config.yaml
model: "image classifier"
dataset: "stained colorectal tissue patches (NCT-CRC-HE-100K)"
train_examples: 90422
image_size: 32
crop_scale_min: 1
horizontal_flip: true
translate: 0.06
targets: ["tissue"]
num_classes: 9
arch: "vit"
norm: "layernorm"
norm_position: "pre"
activation: "geglu"
head_dim: 48
fused_qkv: false
bias: "none"
qk_norm: true
layer_scale_init: 0.1
parallel_block: true
moe: "soft"
drop_path: 0.05
num_experts: 32
moe_every: 1
expert_mlp_ratio: 0.25
slots_per_expert: 2
shared_expert: false
patch_size: [4, 4]
conv_stem: false
layers: 6
width: 320
positions: "relative_bias"
pooling: "mean"
loss: "cross_entropy"
residual_init: "zero_last"
optimizer: "muon"
muon_scale: "match_rms_adamw"
lr: 0.0026
momentum: 0.85
nesterov: true
orthogonalizer: "newton_schulz_5"
adamw_lr_other_params: 0.0026
steps: 17600
batch_size: 128
epochs: 24.9
lr_schedule: "wsd"
decay_fraction: 0.3
final_lr_fraction: 0.1
warmup_steps: 1760
weight_decay: 0.02
adamw_weight_decay_other_params: 0.05
Rows from block 3 of a small image classifier, named by matrix and row number. Rows with one number within an expert belong to one neuron, the router's apart. Each number is 500 + 40 x the weight over its row's rms, rounded and kept within 0 to 999. All counts start at 0. Numbers have three digits each. After the name is the row's rms in percent of the matrix's.
After each expert's rows are labels from the 100 images, of 14976, where the router gives the expert most weight on average: "patch colour" is the nearest of a few named colours to the mean colour under the peak. Only what is clearly more common there than usual is listed. The data: stained colorectal tissue patches (NCT-CRC-HE-100K). In brackets: how many of the 100, against the usual share in percent.
# router: slot weights (model.blocks.3.mlp.router.weight, 64x320, trained with AdamW), inputs 214-319
# gate: expert gate (model.blocks.3.mlp.gate, 32x80x320), inputs 214-319
# up: expert up (model.blocks.3.mlp.up, 32x80x320), inputs 214-319
# down: expert down (model.blocks.3.mlp.down, 32x320x80, transposed), outputs 214-319

# expert 25
router.50 125:554518491508533556494464498541544490432510452472522537435470471519550468546570478495512481467547486515575506465529423505556520465514551548576499491581457464532458466490447485490466493472477569509483498546573439475478465539488430457471592496487499517529476514513482516461532487537470588577510482528495524464494526486520
router.51 087:515519485519501574515545557500465530445521503537531505458482490520476476519580520510492518486561503500569497491531438484510530456554525510608524480544473479529508471526478500471499520463478568467478520546615483513496457516548431422505532511451511533555531458522537502450543499528464569591547430486487549478562498459558
gate.0 010:543552529489539460439482489407516462507545490494478436506587427456464480468548603507468497450491534487510502572477524518481470536549529500495487526517529465548454492481506551509503554529566526454433523553558492504452540494548572474519520537502515514479506450431496553481493525563570525494519471472499481531502469539489
up.0 010:480524467554438503384495431543519531554516489497479449512462410512485507461534495493503499537554485505475482527491502511520473471497567508484454518484486523531525486446494402582468530515482448488517535516538489513457483527466493444515457458485536466513493435448498532511410503511557563506486522535518509557403508493479
down.0 023:499481560548519514468504454475495494457447525493537495516467532511529525560513488483479455491501453500549506463507519511472521529484493522586489499469498470462581546489475537525464505506431471443489497501504500536444559551466505568502562494522597453555546500494477482520489481508476547555506524488548483520590560469510
gate.1 090:540471502492532529568482490534447480487496564489450469485451449487552464485569489572469467450525540498497485491479430537503469510558514590449432583471512504515475534559571512472532498512506503578463476535624498509526520496519516497490499497549511506552507503538517476488496561500482488557445448426455398460507457529491
up.1 090:539463513512524540539497477573467508488477513533493504469473424517564539464570517545496518443479448494488489464479469607510439473515549541412425503515527471571466527500544502450518510541531487464492447445454481491535533509553539488488488497505536492533500516526497444442482493490423477544471409443523347456490481525514
down.1 094:534469494494477493531549618542516569479537477510510464506519503548511520491546523517477439505524519522573508526574547468518451506498501549497446477262467486516595497535555470503516496494550470521557457435510511506506484524524501476436507498533487493479470461513470466466506501441460502496436442507487441463452495505503
gate.2 110:522558490504549469495521506482440497521552458507493497534496467502514531568481545478485540501452588510446483539465482626509413458494570532485419469474508486509509512460528486526431481539510499530490502519519453507539497455480538495485493507404466437518483550484512442528391453464441452451511512461516477434468430498479
up.2 103:491440503517457557502499482560546516509462511513541500493539520548502527459598464552466446453548370485560501492465650475486552511517446451533510484522505515544504495462476521481581536461532485438521487476468503530485463544517495559486481461531539490474443493520488521486593522506521548507496441500487522591497596522508
down.2 105:426495555498500510506495488458487492449515534501501551526460531482521501480535497478559431546489441488513521502658498470564455503524506450469597488567515498495524532521360584509483482499477516486525557520442497509428515484611529500444427533498525509456423494485497518511517492491468500540510498430477479451538607493479
gate.3 093:511517491573515500432409544437484478489481522503469480473514529457500537511501556449517516551593462507537532522406472408512436530503543479516588542442488484444562496550541510498452488480491496455446492443395521488464467501485521464512480572580491570510580502504517491497471499514476491590631529512553480508528468502473
up.3 096:505489510484414488496510440493503510467508435446488528516495545485536496442514493464520563485486517467532508458510494373461483510423475515440530501451538489522536490469540461714518489422476517519469515542521514512492454507576517564488501491489524532528586480514489468452498628500632474500426482557486548533562521500523
down.3 103:537516481536459504429517417499462435541529529493489558469507511540523507481505496483421480460498541482562508530490498502395431504483499470523530500566522499502516448442298479606517482443383459499494496431454489518527488476681488548567488491526517472514440494522495527486523488530522486494645506489514453479516559493503
patch colour: pink (99 vs 39.4)

# expert 19
router.38 098:498547515484523458505519524565491540468480437467455460502583427433466534506470558485587485451453506501454455520549469568503514496532482458484504516468508538432443467498525502469543480553587492493506565520447498522548459469467533439449448545522414502473544484462542570453544528491454482500433462496491514482544487421417
router.39 091:514545524498488428478497451515428538424493468436424492467523443450457500524476581533606474484480492545423490546529458559525503512559458478496489542512519553455451504497503530482510463562590475528476519542444542550482524443457539433497449558507421517461511486457508583472561583497478439468460485498490510435534465434473
gate.0 109:557528468473455479425497455498495465486518445450496490445523528520476516465520503463508502502495481495516501499598521535512444498436539553470481456498540540470592518470568508580437472504451489543488502526462553500489470497515509480524522521533480420508449500552497490464458526517484498542466502556519510590459464555481
up.0 113:446496531496522506564515524464536571520470555545513517566480471501497461511468496539502513507480517482453511509472434472501557516542450482503529514544459447545409497489420508427575518507513518527518486449495440473535533499458471548480502469493496525495516497434494503538555508490563488436504495458427500386522512472520
down.0 110:479540567469506516535575513543501479504493502506480453487501512495476506479484528514491510526555517483553484459551528475390484507517494574514466520299481496528564510457626527566516488488574562492491500599481487497504503482482505480415524508474465490505578477489492492512516502416507537479487474436505466523464486502502
gate.1 081:501518478507514500460534513496499536593432485503472482550522475473498523511450471536613503495502500472464474510483485637468494560484486530468462482471438482492485518482462425401499480458478486515476563363487524514461514524460499466473496498607465508513467577456501504516439479563480510415524507532487391504466531492449
up.1 086:495479487483543494488465501524505563566464500487478494513520485492517557530429465530586510465516463482442478556520525597499510539454485548552466502486436495458502504475477476430480489441489483521492554410470504471447497558449493496487505510589459492509460596480520478481467476544517524412516487551510337483490530498460
down.1 109:526464475515478521441517441546507525492467476505522569502504520490493513490595512493470547553502472523550491548453479487430508488437521507512549389487465515479514475468478543503462485509444503470553497554534514538469472527527487389521387455364448512515471511492493485498487519508455534495439531456515517500497530497508
gate.2 064:471556492538559532528542493497481507484497566529489527451506474428562482519483527476467529540464568480470510470609543462482475445471541463514489472517448525531585489488431490474453530499515472479510470489587448521508466581445477454430494475470473446477480446500472496474552522513533545475527524469539552557411601541524
up.2 064:472486496556542520495579490507477351522515568509495475515525485475522548471438497550510528548449513488475503479566508444503514486544482444515488520437424491482434524569487521508439528520487484502561487529480454523508405482429503476477445444552477517460494469461496500529557515455523482414569472453559534526407544522506
down.2 075:518470490542534501508477434546483581462484499491456538484513506517512518478533478467485468474501534483572492541603490561484508452489505560537470576580576473535558507497489348581474483475490451513472440570450476489492514460481516502468564500460498471534520523492506490504489493566509491510470524538521482473468526542531
gate.3 249:434491497502501521485642495520501445532499536532473500519429488538464531486517516506490463501543547498560511510471434465478528525518480568446432565510490500609507497522483512454539513467480456461577482481481469544512522506465484504479478480531526472529531488507503591485561537478518502505563546515418541401484481497506
up.3 249:569512507506502486531377500484497572488494460473543509481563506469532481510475487500509548496465451499450487495506562532520472479489523442552553420494513476398490494466520502551467481536521544526417511531515513448491484502536519482513525526457484532469455492490499409504447451542489510499437460480572436601514534501488
down.3 162:596521527495517478466582426520496430513518469509487602494497495511481535559614482511472494543500500496536489459413493497546498492526493516472413520490446510521518482442355609490520488494379476511510485551497503546561484484486518532561478504497533494479459502503491509483465507454504458511451568494506542535493498494496
patch colour: white (88 vs 25.1)

# expert 5
router.10 089:514504500488532413505510417513466576408505536483449469459530453425474527518441579544595514418429521495454450546519522559513510541446456501478460528447475543466444521487507501503493479551531498443499541496499510479580494446392512492528501557552431508434502500458524528468492503528471430460549419559519475471476463462402
router.11 084:549538504430509450498491462524499559494494549496457508505485490383455518474455565525568521449430481503469422501535531521517498540491474483511474590433493586478443534486471512455514493489506463434490497475440537499583577440454528517520456579560431494456512496518517565478490487559456437471523449531457452445525426454434
gate.0 113:530523469424535494527592507503484389418519475460471499490540414515584527500484503480494467506516559512468507500504516557519458498508527507553503494492516544529500528476517515612463547559540481483475519540514480550424463481495526470498482521556474489552463506535537475502458573465523500484479521413536533553480468544506
up.0 109:463459512541501523533466494484538570512469441476530491519462421370543456513572530506530455521501561485511504459464446492496525528498461492476463526497533482478418481491504480388561509516536497541544474482499489448478508512525492447500499496482506547479549489467480495552531534494487471467495473565403498481473497501524
down.0 109:465572587482488517513601597526467420524513506502490409471527482516496538476531493482442519535497494484531471465508528510409507480484506592481581495360438522491623501462545589578489524488496474513444556535500470500579477506660496506471440480532557482511537527495495487488523484454451497508449450440507538486489468511485
gate.1 016:498499583516564454516482494528485391437560458424528516473501545543470461527497497533471553535487534424473487448374463488488496495480518540570500442500532443444466537488450463580519498542543503479461542588409540506466500482517505472491539562462508507493573552485462533505380454505459492512531555530497473456506483495477
up.1 016:491464511441525552524455523500511409516531580466523491546533568453509504544475502516535513491503579470495490504601600446473489504475510487540504509479481551522489506535440491527501572531561505504496550489568460520495503499472490435474508535436526520497442482534504479541433513525474524432502471424482559513463501508479
down.1 023:491515381499538483500456478507532443436542507483488506517538551500569471453526596493453518542483519532599532436554483463481506565409371517453465494544467526596496515453551446468467559550446494488523482448534498444529482498505461476564458476497570432480431476513494499513498540535514481488437515500489552478526519521487
gate.2 073:511495517582488482460455504546549524492502590511524494508485528554465431513472517499552505590549460498524507451412523493565478469583552492498452573492555523467478458523530523555523515543554521544438454433503514498474527491411467474498513478450507513491421497530452544521569370508494591415519518522490576497499539526551
up.2 068:540500519603497491448482511532540444496531585490552467504507522562468456497454493485519492537550351503510513449459559510575495477598541494471448549489546487422451486538531515561560502520567539494467470439475530509467504496447482454512474464428524539520434467537473569552540392476495552432528494542504542520512543545528
down.2 068:548508526500495482536449562482483517497517467516484445523526476508458462499503478520454526452472512524531466474525468511597489541515490457467431483501498521518523505524474507566533509517689471508528492447481513488502510480402492564467488493564512520516519506504496475520544504457500512524438447426488513432539550506485
gate.3 014:540529528452506583577495425514511499480509530491510476489421527524513483443599461563545500477563501488480487483520503526529483447541506520494519475522482497427513498455484548575490552464539505482547505537545503481536467453500458514444526512507560450510457515532523569539429464570464519540439470449543518594551515466522
up.3 015:392585475452542471473501529496495510490549529450470523511486464464446512522488491518518517516570505519526479472458490562493459499526527472508589534493442553550498547506512560538513509487535560583479485416478463443465475490466510491521482495501503565528474444485515498597511591500564523524515598520481439518463472469442
down.3 023:500531432472495457531530442469479475449453472466529472513503503441461556460397511561512555491507522546431489457512509496447469457555495439425438563521487492516615482521561422459434494476553485492532481519454499567485495523476544444457494492534417460482499472516480549559542477471533433480489553459536514452464496556552
patch colour: white (92 vs 25.1)

# expert 22
router.44 070:440512523480457553489497484499399520467515502481421540531423458562441498498534465515575478445522469474457494518460474521454525532492475488596532539497491596568470482513486515460532521505522512512520540470559473499537472485497479470452406523488469539498552458502517641495490500570539533466485442561472537467513510523508
router.45 075:513545525550471526544453432510418547441517523467486517528449495541485459452565421512547461439502477455490510530509494489473469494483484500501506550482551489527388512504455454485540520505508493498564490497546473493589486488383474489454488511506487568466565477453503550500446506529478525488508393594459530471531552532513
gate.0 104:386449523518471505504479586506506402517463523555471485584467501508498481484447486505517481518615486517498522491422489508476502487516448478550533530458481563501470516518457594478572497570503490516535498511423523550491508476553496500455437510562569562554465510530549528553497483518475469507436541490574506491538484484505
up.0 098:442463510541489492498483547526513379519457534568485484555484475460452484492490473520546466492620416518505510481425517510487509532510442497559507547459494553511470524524480585448588503517499482507575507521444538524487469507520496501500441504554593553530485548559541560548532514533482438543457528478545510524543479474496
down.0 099:430504523513491490490390494495495675458478509494491509490490500488485477522452524513552499490485500522417487541518492507601540575503511493515512508529543522519573518498480568539548545493673488562525457464524484509503502522583515502472394462465394513505522506505517503502516484492491510493449571481524509493486494517523
gate.1 080:578491477506476507529551510486508441421483495416534468488539515552560496468522519473476495509536520512518463480534524476496486459546513541499503490511535520454506511506599494555468474522503503528515568563496507458446490508504465451488538484527458512494534519515513475480473558494456535519455439516493436410488517450481
up.1 078:424473508543525491464481468457457511456541514532506456517496503497410560538457525532571579489492464488511501526512536520541510451495484453462526475542495481547460463501499525488458509426532498449457477443497441521513477482457513498495502489503471491476486453449478527452509457553450492447553518527529469594462530473527
down.1 068:511526459563427499501414496469446435477542502503525525491531508482536503524541493413496509528516536461546454515533517506521488502497505518550451565506456491507515521530448443542480456520360461517552529520466491553487483534473520599505523526473530444476506530482512507515456520588537515521421543567478496516480575508486
gate.2 156:501483521500523516513531576558550415461495443436521487509490446401651518466505506504506455552490552484492519472466466522501496491556505480583499499497515513408496531451466526446458529567534470493491517497442507524446468486510488427518461519550535547535525572525521417536485548454403476467466523417500519528473478572514
up.2 153:504502522501525516535543563547559418451495445431508490508493450408651510460510519494510455543502571486485510470491466496505492492554505491565513488500525515425496531471459529477456524570535467499485519500453509521452458483528490430504461512556535543536521566517516408530499549456412479462476516418480533542483496582530
down.2 131:574480519440574512510541600513493560518508494508480404505508516530534523447600480501484514494486493505483491509333517474454502494498496548520500479488477485496631522466477604493503498470553481470535516491500494505480492485455528481576461453520557508507565498498496488505489485398517514493543497359507433460469407507497
gate.3 089:499495437520464563483568456525432535607521444449498508454525454568455508493504451531544518482550512481557512488555467522510475449487489497465570464478492494429501511524497470521595506436445495460486508553504510476544494504548441474480551460573561478502506507470488471520505545555501610574601501545430531533449559553552
up.3 092:490497479537449532484577468492424519584488447457475521488529450532428554503466456554536543467515438487549508533514478474473467463495491447472521482486481473429526526482469489503552516490473480469470494485488501515537533509543495460493513466572580546462528559461487525540492531544496535551586516575518450513476589493534
down.3 104:487500515503477486479412507498479504507511541516526481446467488506484521523449461472514529497549519473573492507489447478507491491506504538542664482466446499505609527477497249475545521496542507468510499509512487468521494547371479533467441489395532513513465508522478490511484514510491556505395500495529461448472464491499
patch colour: white (100 vs 25.1)

# expert 20
router.40 097:508543518459466502466505502489492521481459432473393440549517485517512516497496489521556499469518519463465452492466443579467475499502444481546473545518522608497446460484514550517504447522566537555450553489534501545455499412537509402418463466498437468462548446460554540538504560542460511457494488522528493463517515468438
router.41 089:468464515486455506542493492512556486553522514475480456492521525532568541508482497495537514524448539515509443434513451518449541541523471504555513498492472559498422465537493521522482432410501461527506536483584520490395530474605451419561499475497483469490542484462512443485510450522459458477497496428511479434579494421438
gate.0 093:477480514509514471466570459509474482498461591476486497542487471556489469473487493552535471548514516505484476514482464536488487488591485496521477504502528555542541525471492520478528524504501504430479488519498541491467414477512501430479479498444496544546414447493517508523458491531520418496480493457516513511448495563500
up.0 088:520470518468477468475443441507469538463480537452490499541509463610533466507513489579527451479482422527487467421441509448549475478586526473440477456483518538508548525497505558505546514507500493511529507543521575518487465484563523515532487515506490505496488433477533492470444553516572405450478476479467515476421441455555
down.0 105:494498467467478497633446545474483458531499522523504475524482520505515481465560458456553487528494471515397499469490487480482541509499498512501466468485542510469416500492642540482500469545476518479452460575494529518466570473499518509556580513533416483496468483484483484471489519441493509528444523433481521618463485493521
gate.1 134:482487498533541496510550524546512330473506578483499506573445570403525463486428476548487493524505521468464529498438479514523526516494493502513455535501548507433507511452523510528471521538502496538512526508465492511531490472455517505489476495475518542549456535564486513593501548455511482422520534421566499489497552508501
up.1 137:522489504473499468490561509527540397444488538543481489566458599457541461512472477484515486531440595504438496484481458540508576540524471511517458541513547498465491506468484531504479494521476480549537521568501530523496506433478517511521471535479490553553472558504529490569435564442502421417448533425503496469492498469473
down.1 121:533529561468520504488605539505522519500499505528539383533522501508510508474573528532499520569439471520467494498450524503546504484475517645489621478487446499542519510448492498489487510491543449490489536455528490459500492460468451471484412504524473522493559508496509495499520486490499534481546394510478506440510441478501
gate.2 019:492436460485418493462526550545528535461464599489528486522499429520509470474518486499504439541545528531510516484522497537455505536488578523491554541572439511380548573444559473527434516468506458502495566501515454530484486482462492434542459479490495502527503415461478462566540490536518479447456505507490435489527468558502
up.2 018:434548437521472502474534516469501458530471561500470577468510504473387569557536558545487517433516570561534526484520512536528512508458461460493522525437542568593503441480505575499432437475544578487491523573403476425497503522540471538541491503449502503473430460519505507505456571502589534484554486461493517552467478430477
down.2 026:518565628560474531530456483493541510456466498545422534501489524580490536497540578507543502558536518457507481490575532441406501478496499493485441491466461473530542494547552491506489526470513595506481538456552489449430531484490543418494468503559461508514422548506439435430422430510541520482491507537510487492500522563471
gate.3 099:440455513515563528595448540467498442546534566476505540542439443413541444568414502551527455518571462484517526484499439465534518471587508478527482463528483504507490460485501507449514500463485544552494445505471448452492457515479508477515501478511499608521484530521508526607450588452479522522463545566518461505486476452523
up.3 093:533515492502415464389508418544488523504444459527513469488555542621450569424542524466488518454457519513481471487459559543468477533419486526458517551489506493501475524500541506524526479563497444456519517495498565542509540466504496538464477505480503401491516452502488502417563406524509467502484476504495574492518544568500
down.3 081:462527555501471538514573517506505541507464506499508535498527499482484491548461486517528478445545492471457502408479494454496524542499551511500490461430483493499564505468433529520528507475551511484520568494511499502455517508550487467507445510507496504519541506494503480526524441465541500537527413564476502370471503477497
patch colour: brown (57 vs 11.4); red (33 vs 0.5)

# expert 7
router.14 091:448479533525562497524528511559529513507479539519421473453525493489477586482525548491495538472509496524409474529488460568490527573496435458504483501447473564505478535439532528478533532577529435457533498451486526492569540422464517500516451501448532453518519509515519574529592538462559444480477464464433532492584465517448
router.15 088:510490537476508506511506525506530530502489506508468467522507486357477480550497561486522464494482457550478485517518462498522513491526477428482443496470506538476489504442485535400504495521541515449496444462446502483530548466425510512513464522489514516500518463550551543508527504511475481476501496483463446515584438442500
gate.0 017:523498522542489489536533565495478547467573519516521493511538548493556485380484566454450529513517541491449506557530483567477519515479503570506546489518547517506524522474502401446497482505486531470496479463480487431476543519497492460544504522493591424463548539469522540459543568474515465483455496533509509495576509520489
up.0 016:483499477506426514500503565506488494523465426505490531506467443560447510525496461468517445438509476497563521463477498447455473449552462483473486514461488506499540491605542442540533501557508475499508556540503469480504481488501528486464522505452498462525466533503441471494502408534500528554552540544482442549441457510507
down.0 027:430488488538490501506498510422491451487520574561513513460593428514518495503530538482560544503510474512445489506480452500513531514493493525400510522503537490459471504542544549449430509505554485497524528494475545506478473548496495466464506504506493529466471477498507430501478522573503427476449508525522450559547549520526
gate.1 016:490481464482512514423496499496494504459528490529505583463526403468501530490531451547434456446538464520525501546485460539553487480482461523465401582530544543500492509438518523520500503554496501486493456524525540458435436491450545493482534549440451512464500473421572442578450546499481540462518460536450482466486434532491
up.1 018:555529535476465512502461586528496554574554496517578488525501496413465521494510509510501519536550575512493523481470494523556521424493529511488466478543538473538486490446531492493474540581570491513451483488519467455523523503447421483439561454463522492495496455469451513609497510505536561468510484619436454517521501490504
down.1 025:596534461453559417465472462500572520501492494531481568493446492523474540458485505524556503514474523442521569457523580571554451529436555507461514476519543545528493519467459469479445479456489468424468508486505458516458540454518493430533538536530506470504436550512473506542525422476403508519501524564467507439513454530474
gate.2 090:483519470540586497489536546477492449552500557517488499528540530485459532529444480508506529431487497500465487552576457523480472458486483523502477464499543485372510493459456565495460524558481482485567473466481476489497499508466489476489476558554482489507548610558492428507505396507429460555506489420507387546526496478477
up.2 093:450505530448440511595523501530517548482544409520495494525460419445550470466555544479451427551518445516482501460446534431487484531576470451493531493507451518574445513523521478416598487576532480564471489496477507519476450432581505564545509455467487566515551440512531544581493612506573515484515482530501524502527502430540
down.2 092:549503467559440484562479432487525512505495504524524462478460507523495532497474489486532453483483485510492484534505479540550490520542530410472485494595434545512421540563525403508495527485561503457532455425456445492496502515485434480603480495608468451503504480490541517514498508439511508530506433452454477611471488468505
gate.3 081:454469493520552496505550487533586462551489514477505496499442480426555527458450489506540455524543620496532497433493448531527526590519480524520482588469558530465434465577505475503532545496526473467543467517416439488459495479409502575483479520424515536519492485552510431555497478493520454465563516456517518520419440526426
up.3 083:452494478536520479463557517518542419500490447479506480499464413489550519495484501499501472525490568491528519489497411527518484575470494504520515565467540519502410508555559472522523551545485495507523478438389485488503459486490511522486444511421493542544525503513508473558459403471483425462431496478522534540487508517454
down.3 088:536541546503437494460467492479491521487513498518511434485535522489473485497552493492497475514516497501517486515560478504547476490466476365479546486479547480490544484492401510443501498467432488517451536474532494536496535476549508477460474518487463502472468475484528509494542496522509496483401473498444499443515500522514
patch colour: white (99 vs 25.1)

# expert 14
router.28 099:466504559485461513470526527425491496517453498503456486524530557525470520438533418472510507465435585443509480568521521457446523549437472506568527493476468506468511512513509484524475388474450519510489557545524596487490464552564427555453452464468457513519479526520534498469497422553595484494568456486540458486551509487559
router.29 082:545535490399493505544537502511467581475509447452468462466526484421524365479494561536556471528534565527461381495439540528552572557518514499539504501482465571503473498494487486413456540460504552479479592444499528472498503485489492474486493518523466498504519449532570554492519535545503504473503484479543488471573401448472
gate.0 079:545522524511491491546537513525521491463499445544507520500491470534514490503457502519489496552460434503460497420404596580481470541502538526562496458524501499544499477525423524461425479502547468458492514449514536549538463446543476555493500484559476522498522526476482523458507520507587523504451460506503571485422542386520
up.0 075:515508496549502492503549507528542475480517463522518518476498499571514477513464510532504474531488441507472506435461569539480481552499548517544492460524470496563486453520411513438429497516530511503497526431484532535550487455517496540516496492522491586462513496473476545441508520553604494513470446530514494469459507380508
down.0 079:541514493486527471493436515557554547536477482531542488475472526496518527495467477472573509526467510522468490541504436459454551498524501532573380498458422517448609482484512544455482499501397468525502504487499514490495508533466440530386501495457578505520484447489490480469475512530470495498457518499507555512498502496501
gate.1 176:455524523437533508548463540428499570513477545539483478512538525443515505486456520418513456506493481507424500562520612511488491453436459481435450529495499549532564499496503485506475532517562483501502491459564463480486429543459500538537443537555492446514556513561534478552472438434494463460535472425488467589498401511442
up.1 180:465526527438544514563485543436497572514481554541487477504541508447514499467465518429517440517491494498429500546514634517481486450427454496450437550489490559534564489487519488517476517527572474509501501454587458479485426537478496540533445528542502435507565501563526473556493439410520469456535455423490496578500406500438
down.1 138:459525510426489507467543534505527529532524507515510598514478523509495486496521544453485547520527484507416501510549506511433507474511514436487510508452556500517505474464489608493520476521655497430541543466447491516543491468440517477612327517472530459488504481534497507503525508459498468506400579476520482536564465523484
gate.2 027:499513551468479533481415513518480485477458454515482517564542532469442501518501552549456525488578503504579485455527589521508424427498476454452507490438532502558574483546476550484499484519517543493508515455441494466465470462452546519467527497494481482556453546460515494522566613508550521542532536413471497494433518469519
up.2 028:449460466586496543507523587474455512470419485490568569516543544580513455455531550465485451466448499452460518459468513509471474522520506541540535584475442509408461504408547523482512440530516487479505434535454458446510525517464532400506479485486464512491512439449531495498472493502431491526545493611532501474431409464480
down.2 034:493575478501586465496596542523511416469467579510525476538555462498468507583500540525575555484490543521458495545545444550537445446506502458525528534456473486493481527518570534474479439467439536533439429456418420459571496513523478451458521453448541502473398489499514451463500512513543505498429510492452540567485503452518
gate.3 089:462502505418491462515362527510530477554480614446463484446417576482496471476508544460505461511538397531474511507511619569532478497480478510488503553480573536535500499553496485533528443455469478504501492518565483449401477489482498537550517534566516478514524491548503520500518573494471476516516487482493456419520459537431
up.3 086:494510496561499534523626492494463575468559452491537489515618479521485516523476443545510546502495556475552507547507365440485493483532523447500464450520448450445520490499527518466489539535508525506488529491422495549644537503542496472438492459426474492499501496473521493511506490473558548493520513486509521568497538450562
down.3 094:591567501482548481442540487508495463481496533514494440455489522475504504487524453503489493510529456495483530481463484511543504466546506532542567512399484460494471496489479390478479505460458572441531453403527488473495471502456484456459573490533552485530485516513463496511446540516476508493473436559467491505443486514530
patch colour: pink (86 vs 39.4)

# expert 26
router.52 114:459493494503491553542493517517519499470512534488475453488528548554548439433550451492500507459474515466502439436468525451504504569531486409527507505520499508516489535494506551512501489502490498420464540463504559513533523516529474563497471438449491514473489434568566541508549490483603497401519436485495481538584530514525
router.53 092:503509530469487491549509484561533533457488506489440503549438476444522458425492484484545525457491515503439458560487471484550525550505467502497537548524519506558474523490451536418575483458544418472573576475523499538469563414423474512440482539506556557476478491523499561556520522499504468458439539508472475433592489503413
gate.0 145:452462553515479473534459544491521445443470477508498539528467441521433507505413480488533459554510475518492491468440558442499535515515486421569460557463443526429469483533500554446534549566529471502499466527402526559551504448485515454480464477512499595484479526508489565554500514484648497463425510557569512535449492470519
up.0 146:529539456498519523494520450513490581551540520513503467500518581515579486509555508505479579454463547478525491516550409586511503528472512533458543450528542489560510522482506451547473448459465511450495522480589488440470491559524463526525535530487510379517519459497517428432490484488383455492547496446399518458587453526490
down.0 139:518455481508517482407519427498525435482499500497483510450489483490481528490536502508507467452496456506475485500525510511466554522504490546469496499548531517488575472576480472549491520517518527527530488549521530473443545472517498484480501534465531496536469509502540500498445491391453532504466499570507444423553536495508
gate.1 081:518483515523501470528586545569481462524477570474477491427592492578466503460416498488540484479499534470516523480510525438530446480541561359491418497497516485527499517460613503488487579506463559491503496485565540521617510510533528547544505479550519478510460475474491576424549480467468577501520520486552499459534536544521
up.1 074:534493506485465465510517548567532513457490589491504501465657490507472453501429494549556544476466509486543520497542453492517509532532502390583433511486483522497483519503539515497508574419489541429496534525527587565498548532522545525497475505555549524514410409463483549472474520536547460480551560459438565422568504501526
down.1 081:444451483455472484485504461524443407542519501504498385501466480501488526563541514472540484489484480479479507548432503492410561516482499445542534466441599512541555501543561508516523549562533445514508486476499517489516473471534462535584529482460515524495434496494516502501523487445471482502500545440435463428463469504505
gate.2 108:514477477488498465518449400466532482434499589447512490509544411433500488513477507546500504536562583491527486570612443438508485498516465560545488520494525469545490521469435503457497487545505480462535542515477468508518441459360491534491522523450537518503426380446520546536583587494533481542594522499477608440417560524498
up.2 106:496546524479496505495550595506475514580521414545487504499470604559524501471494486457509490449438447493480481442416544563482526498474546445462492482495490536464534498554554508510516530444501502536461483487513522484481548536640486482518515484525463462489624605545492433453393409529481491448420474492529424553599429477482
down.2 104:487515456557481482516433593503532523476504546475513535470487505509483518487549470477485496459525464519500514488526487510427474531483497403518462461505484482431373467542564541553482498521546491557496486453416484504522539450577455522511470514535528514490489507511502507512453514558554475504409543619526500516474538517522
gate.3 055:566491563485505462460492478542500483541479448486526524426538499460494545511416523479481494464570483487490492586542495504500529506509533538477508476554504492489593457446427524497417508463550482499513532510446469502498574530454501433482490480486570463478502547471494528474563490560474501507432534372526484475490546507531
up.3 046:476552464515528504526539547466528462526535513520490518533419503577528477472594485486523508494418545507540442472453489509462476487532524456456536514483461502536423539472569533468588538458492484511545423520552503523578487463496463550476495518605429473518477479540520470537429490488426499529552473571442529536484404508453
down.3 048:457474527541528579496412492493509484469462492486502486545450464514525507451484488544534513493507488504567506544484569482482448489514538500468455517463525491473547531469603506519471517505498516515487522467463517496473455434566465476544474444482486501498444445473539465504541531513531486576479528550503468490545459444511
patch colour: grey (96 vs 22.1)